config.yaml
model: "masked image model"
dataset: "microscope photos of single blood and bone marrow cells"
train_examples: 97085
image_size: 64
crop_scale_min: 1
horizontal_flip: true
translate: 0.12
method: "mae"
mask_ratio: 0.75
loss: "mse"
encoder_arch: "vit"
encoder_norm: "layernorm"
encoder_norm_position: "res_post"
encoder_activation: "gelu"
encoder_mlp_ratio: 3
encoder_head_dim: 64
encoder_fused_qkv: true
encoder_bias: "none"
encoder_qk_norm: false
encoder_layer_scale_init: 0.1
encoder_parallel_block: false
encoder_inner_norm: false
encoder_drop_path: 0.15
encoder_patch_size: [4, 4]
encoder_layers: 16
encoder_width: 160
encoder_positions: "learned"
decoder_width: 128
norm_pix_loss: true
decoder_layers: 3
init: "torch_default"
optimizer: "adamw"
lr: 0.0011
beta1: 0.9
beta2: 0.99
eps: 1e-06
grad_clip: 1.0
gradient_centralization: true
steps: 9800
batch_size: 192
epochs: 19.4
lr_schedule: "wsd"
decay_fraction: 0.2
final_lr_fraction: 0.05
warmup_steps: 490
weight_decay: 0.3
Rows from block 10 of the encoder of a small masked image model, named by matrix and row number. Rows with one number belong to one neuron. Each number is 500 + 50 x the weight over its row's rms, rounded and kept within 0 to 999. All counts start at 0. Numbers have three digits each. After the name is the row's rms in percent of the matrix's.
After each neuron's rows are labels from the 100 images, of 14976, where the neuron reaches its highest value: "responds to" is what is common among them. Only what is clearly more common there than usual is listed. The data: microscope photos of single blood and bone marrow cells.
# fc1: MLP up (encoder.blocks.10.mlp.fc1.weight, 480x160), inputs 80-159
# fc2: MLP down (encoder.blocks.10.mlp.fc2.weight, 160x480, transposed), outputs 80-159

fc1.448 094:468471523508477482528576533555542512566461488506530515477473477493546487509544573451446555547521465477500595531453515457661529435542410508489491485469565489479516574481451461502423475444491516511497553545524432412460512586493534465461498470
fc2.448 102:459486490364533555410554514439543524400460487461540517480486507510467457533466365380553436464494450562489511457517462501471581465464436489441451514527467468594579508600485533497500545552472383508506469477420468506545537480503419478574585633
responds to: cell type: segmented neutrophil

fc1.204 093:557592539554432532463476550508566522448470487473532556411506505521489495568566526402434529476452484472482561522491469594540475485492447591570491564536511456521471576466524466536472509472476539428500498553533381459494623463530446543462539563
fc2.204 101:454559482512550510482622566475403499528530506418501533514463535503492520579488506573462548506495555464581424478487504443374587456428533501483446384528439556504458438542539479482502459486498467485564496418493546440518427511532390502583543478
responds to: cell type: promyelocyte

fc1.291 096:581505550506559440500600599507508512427434556495454509443481455469499531526664448506493501541486416475491620517574577500499481470529491482590495454586543489475480546455527444505560504402474471488491537469533481437535465495562498538528496486
fc2.291 102:508515445497494504512438527472449504640548491570500503526511508471554497509488534477452465417543480621450479527451472558456526472488479487448480441531467481527566430526497502506470500486496562539507447479571425615604513433534521513543496537
responds to: smear: peripheral blood

fc1.331 101:536471413490624513494455513431447474481530534502407513437440457519541465495360465476480530519509472519454546623489435504530562464540426511487482480474583527409553494462579509498495521448485526510593483503540453472595535460556461509450527501
fc2.331 110:521494467367530455517558466471563490507450439574475508467537638480465489530599522456567496440510492483490534430522540609554379453501551511421548522477484554423481515469354510445441542535482449581420500530439481475507526569472471501585525491
responds to: smear: peripheral blood

fc1.454 096:596488414471488499519608477553512494629471563497509447404452465565488526532531456395522476462534514506570529540575513531574467460493502447573508510491547414512536472525439535529477462485464454493508624516534457535515595550520433453579523561
fc2.454 092:628527452506491534503527487486417456506437536489573534537559490506422455442569546479540596447570582430632461541526537502540477520482500493396489482485500463473488516395484494469547445617443515476501589507598482455376572502486548450433541484
responds to: cell type: artefact

fc1.323 124:448530501479540434476584506569520442512478488492504497556494500516457443578446521431511531460430493415498486486525469441547572481532412465567474466466416524441438541490458544445428413473488541455463547439534511471518559559500395564568483460
fc2.323 138:470347493480450462591484474537530515496527429535478588506621453470559515525534496461621541375463529577526523480519426470585509528481466488506476537487404580571558527599507500528465492489512463549427498492457470537616433505485462561494485525
responds to: cell type: artefact

fc1.4 101:446502546567564515522560598470592406524432555456486486424492434477547552474612491454363550536496454445451523514532538472479502532515543468535492495496516469449390470560480421480539499470444465483408619525560495389457507491530399511394499493
fc2.4 098:452509491529485491520544509518503444467421575468432555437510499482595425533460513526470585540421492391519498538551561514493607519484572533550500440489444583477491524451493478517395582418591530502438507463560465498463568500480447517514539451
responds to: cell type: erythroblast

fc1.70 085:492518490563493491475509500440535449575477432517421521483484553555442453596514538426457454545456466472539554520556495572605363512460543531525459531514388496532535569501435510513452517442505470490526460531550427404466611522569455484473505484
fc2.70 097:517459522368471472492594539492438555533474484485472437536497477493472594452482406525496519538516524453515417532497533502389589502474504483456505465513579515388458483502558454531530468568554614441444553473354487608571475482471462549575512576
responds to: cell type: artefact

fc1.460 106:477465442557497523507497483487463487525510464550408461469475501478478478533533563421439478558508501523441514545490479580451562439420540472474514484500513529561456450410450515492410467402497623475462576555524414474558502555589469560490535587
fc2.460 099:470418455530485471544453545465516523493445501496569654509452592593518512629463493440422587597498430460458511481505582538489535484517456472482512495512486488462501508472497433397427499394554536576548490477432541468488517523457445491455549446
responds to: cell type: promyelocyte

fc1.101 101:499511443477516499489577493472510472520475518459501464489589515467416510486653412486529450518461422455492433568524439488463547509524548503564474448562551512491574444465477545473559487532444400486397544478579477535512501385498451552416446598
fc2.101 102:406548539417497529489536490528516596446475585412490557528541523521581482483541411435574535460445507590499481524571503494552517477496418507426466460487452435549556488533508496483476505413456412536555508526523536461546547422468539521369477600
responds to: smear: peripheral blood

fc1.467 101:561458432612568489481548433437580412533506473503477474409507487478508528566494504517471517533489449531363492556479481504446460433502545460505487398486473503368455440512517542490594425444451450486556599569533590534508502508560427597468549487
fc2.467 105:540497502469503436485570516523529495394459495578550491478512552540373551420574470479438429528456495424418497522603556494467512506428513463464516518529573448464532480593430488533517533567499508531509560515514519450493611474417475499472516529
responds to: cell type: segmented neutrophil; smear: peripheral blood

fc1.461 095:545445466620483470513573466454491485484492471541484450464476450483470485462622514404398512534522483486455557480426463503558511434483412427552451522464483502446466528504488493489469409467476533442530601558534443472512511556537558453488533554
fc2.461 088:505523499473526454478479543533465458474511572530409668494544519490507600436367378537505519475538490497442522423461494513492539558515467466474495457533525469442489512425575505549413538502496501477521510409485382508442518479524480596516584535
responds to: cell type: promyelocyte

fc1.22 108:430417476551509492469565488455610496542472486491443478459489448462516438465559510496467491436598465471485489491523514527424552454431467467408505378480476490449425451430520495458483471507432476503550612581533530597621439413528527459554492605
fc2.22 107:575497467518460502517525483509499497558498526469476546451503447580484595384533453371460585435536486396602469531464469465494471485491505519473538509501557508466497528397625504509416524506543552489498547452489443566568505442435489537605506499
responds to: cell type: promyelocyte

fc1.103 100:479475455483539499514522489517426542512476530490506531467440457406570481493615591453507448512492473412454496577441520516537460428508532455535475576501475446559479461496434498491464452454486549389496566599549412369487539554501417498474505438
fc2.103 093:510490468491522470523559472480571482458458439479490632453558464556530559506476597500520543529499495497405495501571579568547552501484420483572529495524458443421444486414467527414430488482512516440430587579504479490504454532519537616432550424
responds to: cell type: blast

fc1.156 115:381468525513504510634566499535516472551498542387459517509448418510478470558519536432481551432490499480586492589565527465511462445529445461482509525447476523506525540471538525485406492486479508468429588520531552531482523523560394566555479488
fc2.156 114:582592447427490416505498499483476463535428478538503521498604584480472504480467457575520517433522501591487561461456511501547493498526570442465518455468434556434545503534437465579458602552521523606407499460475507551521462522485425527591549536
responds to: cell type: artefact

fc1.43 094:488441513446507468479552520483527498610485431455522531532516424552396430482394626564477494589476397427513499603530532463534416463547598462491470435513443537503507463555518451481498537466433604532562597505537554553627489501484488403431522530
fc2.43 090:566388506430518479490529513454486496541466493359448420552546562576557491439512412425461458479445553537482488596508542483531541506443537515481430504499539512538457461409489479475560445517534442510584552530491453522473539547471639519569446485
responds to: smear: peripheral blood; cell type: segmented neutrophil

fc1.294 090:517465469561568494505475445374587512582504483476499504502463446428467501448568500436503434506551455541456435624556520509498489510473538425477452486453508503492449465532531540487525439409465517420461573544559548538549486562550420524488520447
fc2.294 089:493497511527465474451557471460508428409446480509573526449497514487385499458622419564451530533442516512457534497561472541490501497406404504521432574482523455523480535547483527639500528487523443544478517496489443487511496406402445509531563515
responds to: cell type: erythroblast

fc1.455 095:544550458489451546540427605564552514517493442510525534485462576500501451614516596506461525517465425514469518508519549595470569532474483431433542465576535489508527496457527444411434535429452455517477491566543614546569549493494434516482448571
fc2.455 100:597460430460484496559492638501523524525488512508546598457534546511448528485519516505424489543481484553415524528541613464460537439466486466416426499549600492483510448484381403459528476504496450569577459501554633481530513502598456456490453526
responds to: cell type: segmented neutrophil; smear: peripheral blood

fc1.149 116:455498464515532554457517468477505516506496548443427512473523516498539507473557526506496520542576462446461460469488502577465428513610535495401434449462523447487481451520527512514582444451432544372472614548531590462520508472574420466426521470
fc2.149 116:502548540614482464529621490527603394430447506453547406507580545513504601532601545566448526544440411471574512496492405517530476499497391478567437490491492609474518507503442484463582549529587489541437456523548501393507450530458484494478500504
responds to: cell type: erythroblast

fc1.37 111:468484524561442486529522478500573521548480414500421453433505439511462435493458432491444515576477468488543524477464502563548493534535371507525505447491486539462510550403588507462512494484483362466515574519523454514495482648470509512491534560
fc2.37 112:536512519469539481436534470462553419447436438561422505539499556469566580561491488468490604538443421547472520463451520518525542534394362493536458503489478460501468524450512530430426562422478417550469435530511465515522508515469488491504532398
responds to: cell type: erythroblast

fc1.168 092:535468320430535505490458521469511456470524513514432515458358567523369531627489526443420510465448459538520538480617514560484561512519569501490488449503539497527508505448455517494530494509491586507450531441557453510550490469536488572450505544
fc2.168 079:488483526463420483543499501517491536528491553455469528509521419577552539475472411616519557463419592505604469552519473386478434511464528503487480561488512497484471511488547448616537609512548463572443507359530542496472383465444488405561481519
responds to: cell type: artefact

fc1.191 083:551472473489555447544528491429520463527496460506520557506459474542471425478605545446428518586417427454431490552581571431409571490484422436541541485498415552451476456361518508518499429500442476461466601528544481510510521464531461623451498502
fc2.191 080:589470487563522479485436492555598445520498561525480544501607481429557467461437444692475498461614488535534524463647504515490444505484438477507490559525450532483537498552524522450494538441531572406483481406461581514490500455579525399467568494
responds to: cell type: segmented neutrophil

fc1.54 104:447499476522544508440544560442573462600482382458485552464627411488403524596432473509526549420537475475584496583467511444526481489453531478498456485544473432476449462479488456510443501407475516421527571498542501535407577486596544527533498570
fc2.54 100:600522425510512520475468444447536501569563366605528544481541447542468463491359472591483492408525513439576487474495468593480443499506473507529538573494520487464528458520593515560424438445443565396583464397462486604453509470510491484582541493
responds to: cell type: artefact

fc1.305 107:511507547389497497561468469579550463496506557483548385498446479573419482515485490475544515464520447521556562540555515440491488562526495505592404538471446499553516538441514456485551523442513526441538533591524550557519454354573501490592478539
fc2.305 109:591555478617450461515547611607555539515533594592520473473448508492456551484519502531499406463457456525517517418442495446472409471560483456596463525567471564586578464472435418535531515487556485475564469538536591451529376345522484528456452485
responds to: cell type: segmented neutrophil