Weights of a small masked image model: encoder width 160, 19.4 epochs.
Rows from block 9 of the encoder of a small masked image model, named by matrix and row number. Rows with one number belong to one neuron. Each number is 500 + 50 x the weight over its row's rms, rounded and kept within 0 to 999. All counts start at 0. Numbers have three digits each.
After each neuron's rows are labels from the 100 images, of 14976, where the neuron reaches its highest value: "responds to" is what is common among them. Only what is clearly more common there than usual is listed. The data: microscope photos of single blood and bone marrow cells.
# fc1: MLP up (encoder.blocks.9.mlp.fc1.weight, 480x160), inputs 0-79
# fc2: MLP down (encoder.blocks.9.mlp.fc2.weight, 160x480, transposed), outputs 0-79

fc1.198:474587432506441491543429567589493499522460492511522492557461487501473494507468447458519495525492501552459539396559510493504450499560509537488447509530599493460602511485488419466515530586431485597429423497539507426557492601501507465482532493
fc2.198:521452464606541396512527422357468481540504527460481485511508510525503380486512412475554512516464485543482500583489519422528476502482454516574563535378584504511463491419466441475511561465467515513561530468565478527377564514510475567550543531
responds to: cell type: blast

fc1.257:518441502512509520530478557553554600468484457470521494540508502533523442489490634580508418553508451528553515532502571477436474467584514424470452437423598464455502442601567420580539524458458514650472487512513481496542433539503546531467458474
fc2.257:519588460486470505407463512412402512602512498539524514447529470514436550479488426479494482448521454530511515459535524403604550542445533536455484536629549522494460456405442511502477533645506513450478509531450481498523480492514472533509401491
responds to: cell type: blast; cell type: promyelocyte

fc1.20:435472430484479519568462537590426583542515490502506493529448480533640538503442454578506422472519481525392492483543468540574560507541512542454416480593525524503454546486529460559484476516506512541480484508499522534518450518505509532519506458
fc2.20:474495503476516527659526510568593537452455482560503527479600569510486442552526385417434512495505501462532517542529528594449471504424514471535510471503522488526575487552453522505570445509509500489540470450527556466555499500518561460423492497
responds to: cell type: segmented neutrophil

fc1.237:482542427511488447479520450527410547508463499465522506613442480560516413521421479527529414511482562513521547466472498553440595499459492496516502491510456478434461418440635480480455427507488468545474495560442447549542527591494526487523449500
fc2.237:528422569495487542575528532443450473487564553483487499477489530563582494498537575506483404410466536515462509595575544540446483557503411448510483375643549520514500404479581505436478541530509481532436535447471384474461536529519517476535470509
responds to: cell type: blast

fc1.19:516516439507407432492403607603510575511482491506473485476472490425500428512505435548477538538540598524474526509475591541480584521494580497477411489531485527394454439549478446565538491566534491580488443505448480519560508479452451540499490491
fc2.19:489511435415488429446452467543538531420528549478519505499532578499550470475521537517489483484426553445636498451587379468467453486407351595403410501476467527494492487497522457472486489436538505565566495435493490546559478447501521479481551507
responds to: smear: peripheral blood

fc1.317:549545580547430425461519550473522515427451566457401454443425450547570527417461506473577380393425463569474484512529543489521463495552590552397395517590447489475578394488507587487512542612491545575477449529453508531493528489468467427513471545
fc2.317:537478525626503523590457452529511502516442512397550546512409540602526441539435530556458457455528533480426490542523414551528475474477519556459539482499504507610563534523516515543510553553512530409539521476558423523472412546538519463488391483
responds to: cell type: segmented neutrophil

fc1.129:486526458496418484516515490507484579438481541473471501447401514522677544437490482520526451433522454526538469546517523543537553438436557511485492488465515452435480449511480479461503506540517519517389489591502596601614535541512459513465508519
fc2.129:577550443408425479493477582454410648490517490598473485509442499498443582499496497473538565462569525479469476552474402513489417519567491574559432486531596522462445497469452550537445483439499498638464526558475589560466590522474474547517477498
responds to: cell type: eosinophil

fc1.192:449505523618412508485458432571516509474406444498424448424510575439586491474524409534572494464539517481516451548510559478465430481439582493483443402454437564480591456556496529516460492524494490588505560531384503515622485483418563603444550549
fc2.192:551498362464471537540492391567492488454486558506514486454479542407638496490546480494554446501544533499545532457523513431551520541441447584514523494572453514505517530547542483491514482451544517349532629547507535537570511502513534516371566499
responds to: cell type: artefact

fc1.287:569510537538436507442400454488539524467435488440511519454513553464540485479521536440545471457473533496468558520466506501406490474458579475494534588452426546443561559516497523504506522509550541571464494524408476530498542494518399637335571471
fc2.287:562530497541513537452504537475596454498483472559490492446582567513518474505546514500453453509546523498633523441488512578548489524396489447549495574507467545526473480592499523451500459484480502412447514580539475527540458483506489542357411515
responds to: cell type: artefact

fc1.65:417474495491460424480378556542409490562527529517515493496553450535574463468543525486479461523515510397464426508493590479628633499457509445408501535500437496437410472442492515617551498556529518500493451585543405460546484546474462539497448509
fc2.65:414535366479489485480534480539596535506557530636480494527403504487402462527513517522532541467565516511509489507493459554480490532405415600451478553527468523495554429479468457531558466496505497462466487483568584428489461536519526481510470514
responds to: cell type: segmented neutrophil

fc1.22:500509465525493522473484510555395565505513559477534524551393489484645511514504479620562430555518465536465517531537487473510540486568499475479430527445487493494535414427472439568452489452480463553500508529459469634589418574515597534489554481
fc2.22:536363494558460556505500521419498463526543484534535511572392474499572439473499458472548503481478520541508500500523476562473402550469532494477426582558550483584419492488494580560496496611485521578527511526529437432547505505490505562637579493
responds to: cell type: segmented neutrophil

fc1.95:534538540519421545503423465527535416573418593460511501518470560451615514486534526548551446506452447406499477629534545470550389483467507445503452468460528472450581479563543434433571503574512482588501529518548489486525525556522550505428461503
fc2.95:537511472495508470576514584524441419447522501569477497535512483439528503485511452515516483507546454461576474447415504492485613567534480475506499409528471494403494481471492685432576444481530495575573539478404438383476486552462462508509493489
responds to: cell type: segmented neutrophil

fc1.137:554531399550495499483492519514574472457409566474535486546498544495541546541517485498446550538505533545514559557550509484482455524447644441432534544469563472479443493536598595487513392391470423415418481469550509485454440463494494588430547491
fc2.137:603485489502495469535474525518511591478453449564511461453496531468486662465481500468498553537607514530470530505555555391511377426553482476513486482390545536496614528503560512538488514481472525545468526463482471388545513562476543472454493497
responds to: cell type: blast

fc1.360:481530446496429477450464531531472488496496656527538540398492453512609521520602495577592504530575509504473635503568482464545464535451471491465536489477577504444535471527481530585541598538491475533432519509462510518541384473532541503468508449
fc2.360:484520527533539414453500525526410438547453499556518514402426569485525516519547558493602399487534519504507501449519524435557528471529490475436537548517506524508450429481498480530504466492460502516492394536526538509452428444513525509505535503
responds to: cell type: segmented neutrophil; smear: peripheral blood

fc1.479:467461496513453447497413497514421479505480464532453443520445531471556508398554508458517445479385446549455475572433503421506530450485624492421470495552522423450538427515581580491482503524503584461478542493480485407571457547407538526504484548
fc2.479:520536489533494515515514514494530542456523552497445467506543449549504494445577531499482506566510450516534502477581506511531591539541410457548553501490575541435524550466435453506552505509570555567449501563469404519448506495498524548524543525
responds to: cell type: eosinophil

fc1.274:490563472542505419496471428523413553517513430452468462546505499546517557447544549484441465494526563482377545468503539465531482441518477423437465586496414400525491469542514533592481432473433519373448492497529467401481513458429582545528486507
fc2.274:494489602487504483405509568569474466522452499575545568468523420516455450521471473477513489446552498443471444545529425563367482497482463500464561468505434464543478483542486505442488448474544471502546431610401498457451556461510495452545531459
responds to: smear: peripheral blood; cell type: myeloblast

fc1.438:472532580522496546502492580507499480577498505525462467519554430534542535473480454542489460522456552564505488488574511500457460456679616508513421490440394568439514432590468568450476529559462498457447449539513455540501395521463519451470465526
fc2.438:545479527502510420444512490522446449466481503451494486454494480519476537486484438431499562465452555538420544490504567532485558505448557614606581528439484497511454547459432543428491496583496499487482478414525543444528509426512484461397410515
responds to: cell type: artefact

fc1.383:538540552598436469427559443545514477436447555492422426493544453500494478464474406465560461514511541477455504455526523547437564524519480493451441551491514536428400539500533434529540488525445369572444473537520524444505529480393516544434503623
fc2.383:470506418540509493405447489560485457441494485487633625502436431480502471599484513411525485500508536440556514596482490605465464441388537497459500614501558407402451547483451384520515496480535486510519496551511523468494523537553433547408553473
responds to: cell type: erythroblast

fc1.471:519563529615481440500493530439469461429398430495459491463380477487461494481493524559520474429516499497411480599518471594490522443475514504520442588498442499467607496511592604526455534565520469532458452494429580580552544458478481448501642540
fc2.471:440489498468482491408537459586480549545362481570482507478513492490389519513526519500520463419541440540615446433504566437467523621497540463495447540456466515512466579584465478521536505537484468529526583520582587557496500552494551556466494496
responds to: cell type: artefact

fc1.378:536538540508503474510465450575549499517513519469506495540521554534549390516495545564489440474504620481483536521479475525378530521551490501494492522476427495475521405518620495462469493540491474477468482548404412590459523570501503570488504485
fc2.378:627522487509488541505503554462527473514563483550491496522515517530576430517564509452477482459527670499519488545487494486535411606524393515599546497575455486558492483555565464456479481551552499537445459523396414612415521424486453524560469498
responds to: cell type: blast; cell type: artefact

fc1.54:534501533501433473464381534535571450461506488536485454516520467505559522408558519478606553441496470474515490473484475508471480491398548511473444465512465464410531398517613437590503501583562610509485507548451497459602498495451509561493531488
fc2.54:511629439514524513444585532454567467502483550494544584458518491512504539602455409499456476467501540543567504422523516507508418500510565465455451514546585495516505608570438443488490445543490399468497589549467487551499544503518494410474550481
responds to: cell type: eosinophil

fc1.6:486470540507479438529421514529483533405491529536443427530476518526577458418531528477501455497475501547450447566524438480519568501446560477511543498514526500340559421579494528488480496487519585556487559533436523451495568584437489485486514537
fc2.6:545479471531498502571539535441519427525610512570456493482433556527528569490558515485560491573495501586506486465549465433526513519467460467538462485480647543512487521492505472618487529460517508416371511569485543624516542475506584527493546499
responds to: cell type: eosinophil

fc1.324:508547485511443470492525492466411472452461550575497508560470481511421486518461416467535505518392610559521509522533542452461586536435517550431483523450603519476431549484533473474544485537516439459462519521528515496562528509498452548431621498
fc2.324:478522496532525525435508449490461423527521531591511520482579515491401493500458524421458484487560414516514523485469476458417523583511500437456491523478611453493502564529392475541528535507540463569561518533523544496559501457493440459366570501
responds to: cell type: erythroblast

fc1.199:476510445507489492499489447615545406421544506421492504490629547535498509524515481582505393529496486497554470542485537589552482497442551407469461520462494541450507518574518556507538495455489473489348497522504538477466549468508496522500562501
fc2.199:503458481466543529580546387566489479403492502451477483461569556567494507507538570544390519507484560449540474549493510507480497481537589387587564523405522516536552546608511479517502497373472537488387529531505450455451494435500593518444483536
responds to: cell type: blast

fc1.90:490507433602495513503482456549486511505489445442530505599470407455501449544570520494452465544601481458523561533408411472473509407509594506487536483519501407499415555582507505593493414503437426474537544556491511539474542535478644473427578513
fc2.90:468495505454470453470514543564512479370546503505476463525476441522568489473480502375510431412500486542573505496560561544505538478422415480561376604445474577485500470442429496510529519456483511453407527550551435423475438526494515500461441513
responds to: smear: peripheral blood

fc1.240:429517474511424450525379458540502541518474469465480474471410394525474525426471512488565443530471486456456451537504520527457435431589541509485469566473512503467400468514518501547520535580547572495475325596374524529499458538451440454506482509
fc2.240:637536391407509508516466448505479485421544483439515467528570505520463535452464570564401563478560568506369466529506540490511528560473494454482573467487592481520529478514491541496539453557542549513494583416545392440408517474496637494529515490
responds to: smear: peripheral blood; cell type: eosinophil

fc1.334:452493434475459495504503420635502620492475497580498510508523425564546500469477538469512368452466519501515529495495645482457587479458472499460478472547513489478490442490617459561525510590505540562464506545455449391539487560513570458458399475
fc2.334:493463537554516550529512441562493413474414508488477510439555466494554575507525537476537386560516488493475512532534539456467556454546402543497567501466426520449547405450534442574545512497459475441567553423501423447427515555481521443488550501
responds to: cell type: artefact

fc1.457:569501506493469479431492469499505502448456589595521498469435494543556593501483440501579464546497516490387465525490458533583491538565534529429386562527528480470493443462483517475540439492565463475442479569472559467518525538501526569519602547
fc2.457:464436533488482478557411525562397501495538506475594546519437517502541371535480603472546497440540435421457478534465426569493589543522600540432458512527478459587513485531561498517499520517579518516472500451557537514527489495511426559473417477
responds to: smear: peripheral blood; cell type: segmented neutrophil

fc1.475:547520527551484511532454520533473465494458473505445392550450511544576541404501497547431403438454501488476472491507464494466510472484625527517498569555458537477510394489590549518421392532505604490468549508461439588527533547395484467490529557
fc2.475:543484482492469567528498507562475489464462477524479450565439459509509486421504446488459513443485519545465459509617509513651524496521458530470530555539530586488503534377401374411450488530484526458563608518545446493503592553480562431474450497
responds to: cell type: eosinophil

fc1.252:533535461513409416463514594504535439408481546468477496495493470534493478487446413425508469479418654553573454428588578478503611531476508558472604531532520481469502472502476494561512476612526529502443436589399513408520510479490425490468429495
fc2.252:569535604477489565535397400532552483545429497511567525505423492485546591524493526431507412509493468559566512398507532471453561469629619463479519494531494460490555601497555665522497470482542473559464487543446462466505468544505570398501441480
responds to: smear: peripheral blood; cell type: segmented neutrophil

fc1.359:470527519533423415438525478531495435470449553559446498430511531489504395537517413493599502530473587531494438499499573488442481524544487484442441409429525495396464479531539498479514450480524405520472585542510506503548524433451489549484487549
fc2.359:450520454524478359471433430547536524450540557484582600479492532495534481577452496492510458429552484413473475549435509549524481501495497486437513573523541412393540452535483476425502516449528473565525603513536589480552496478543466494415532470
responds to: cell type: artefact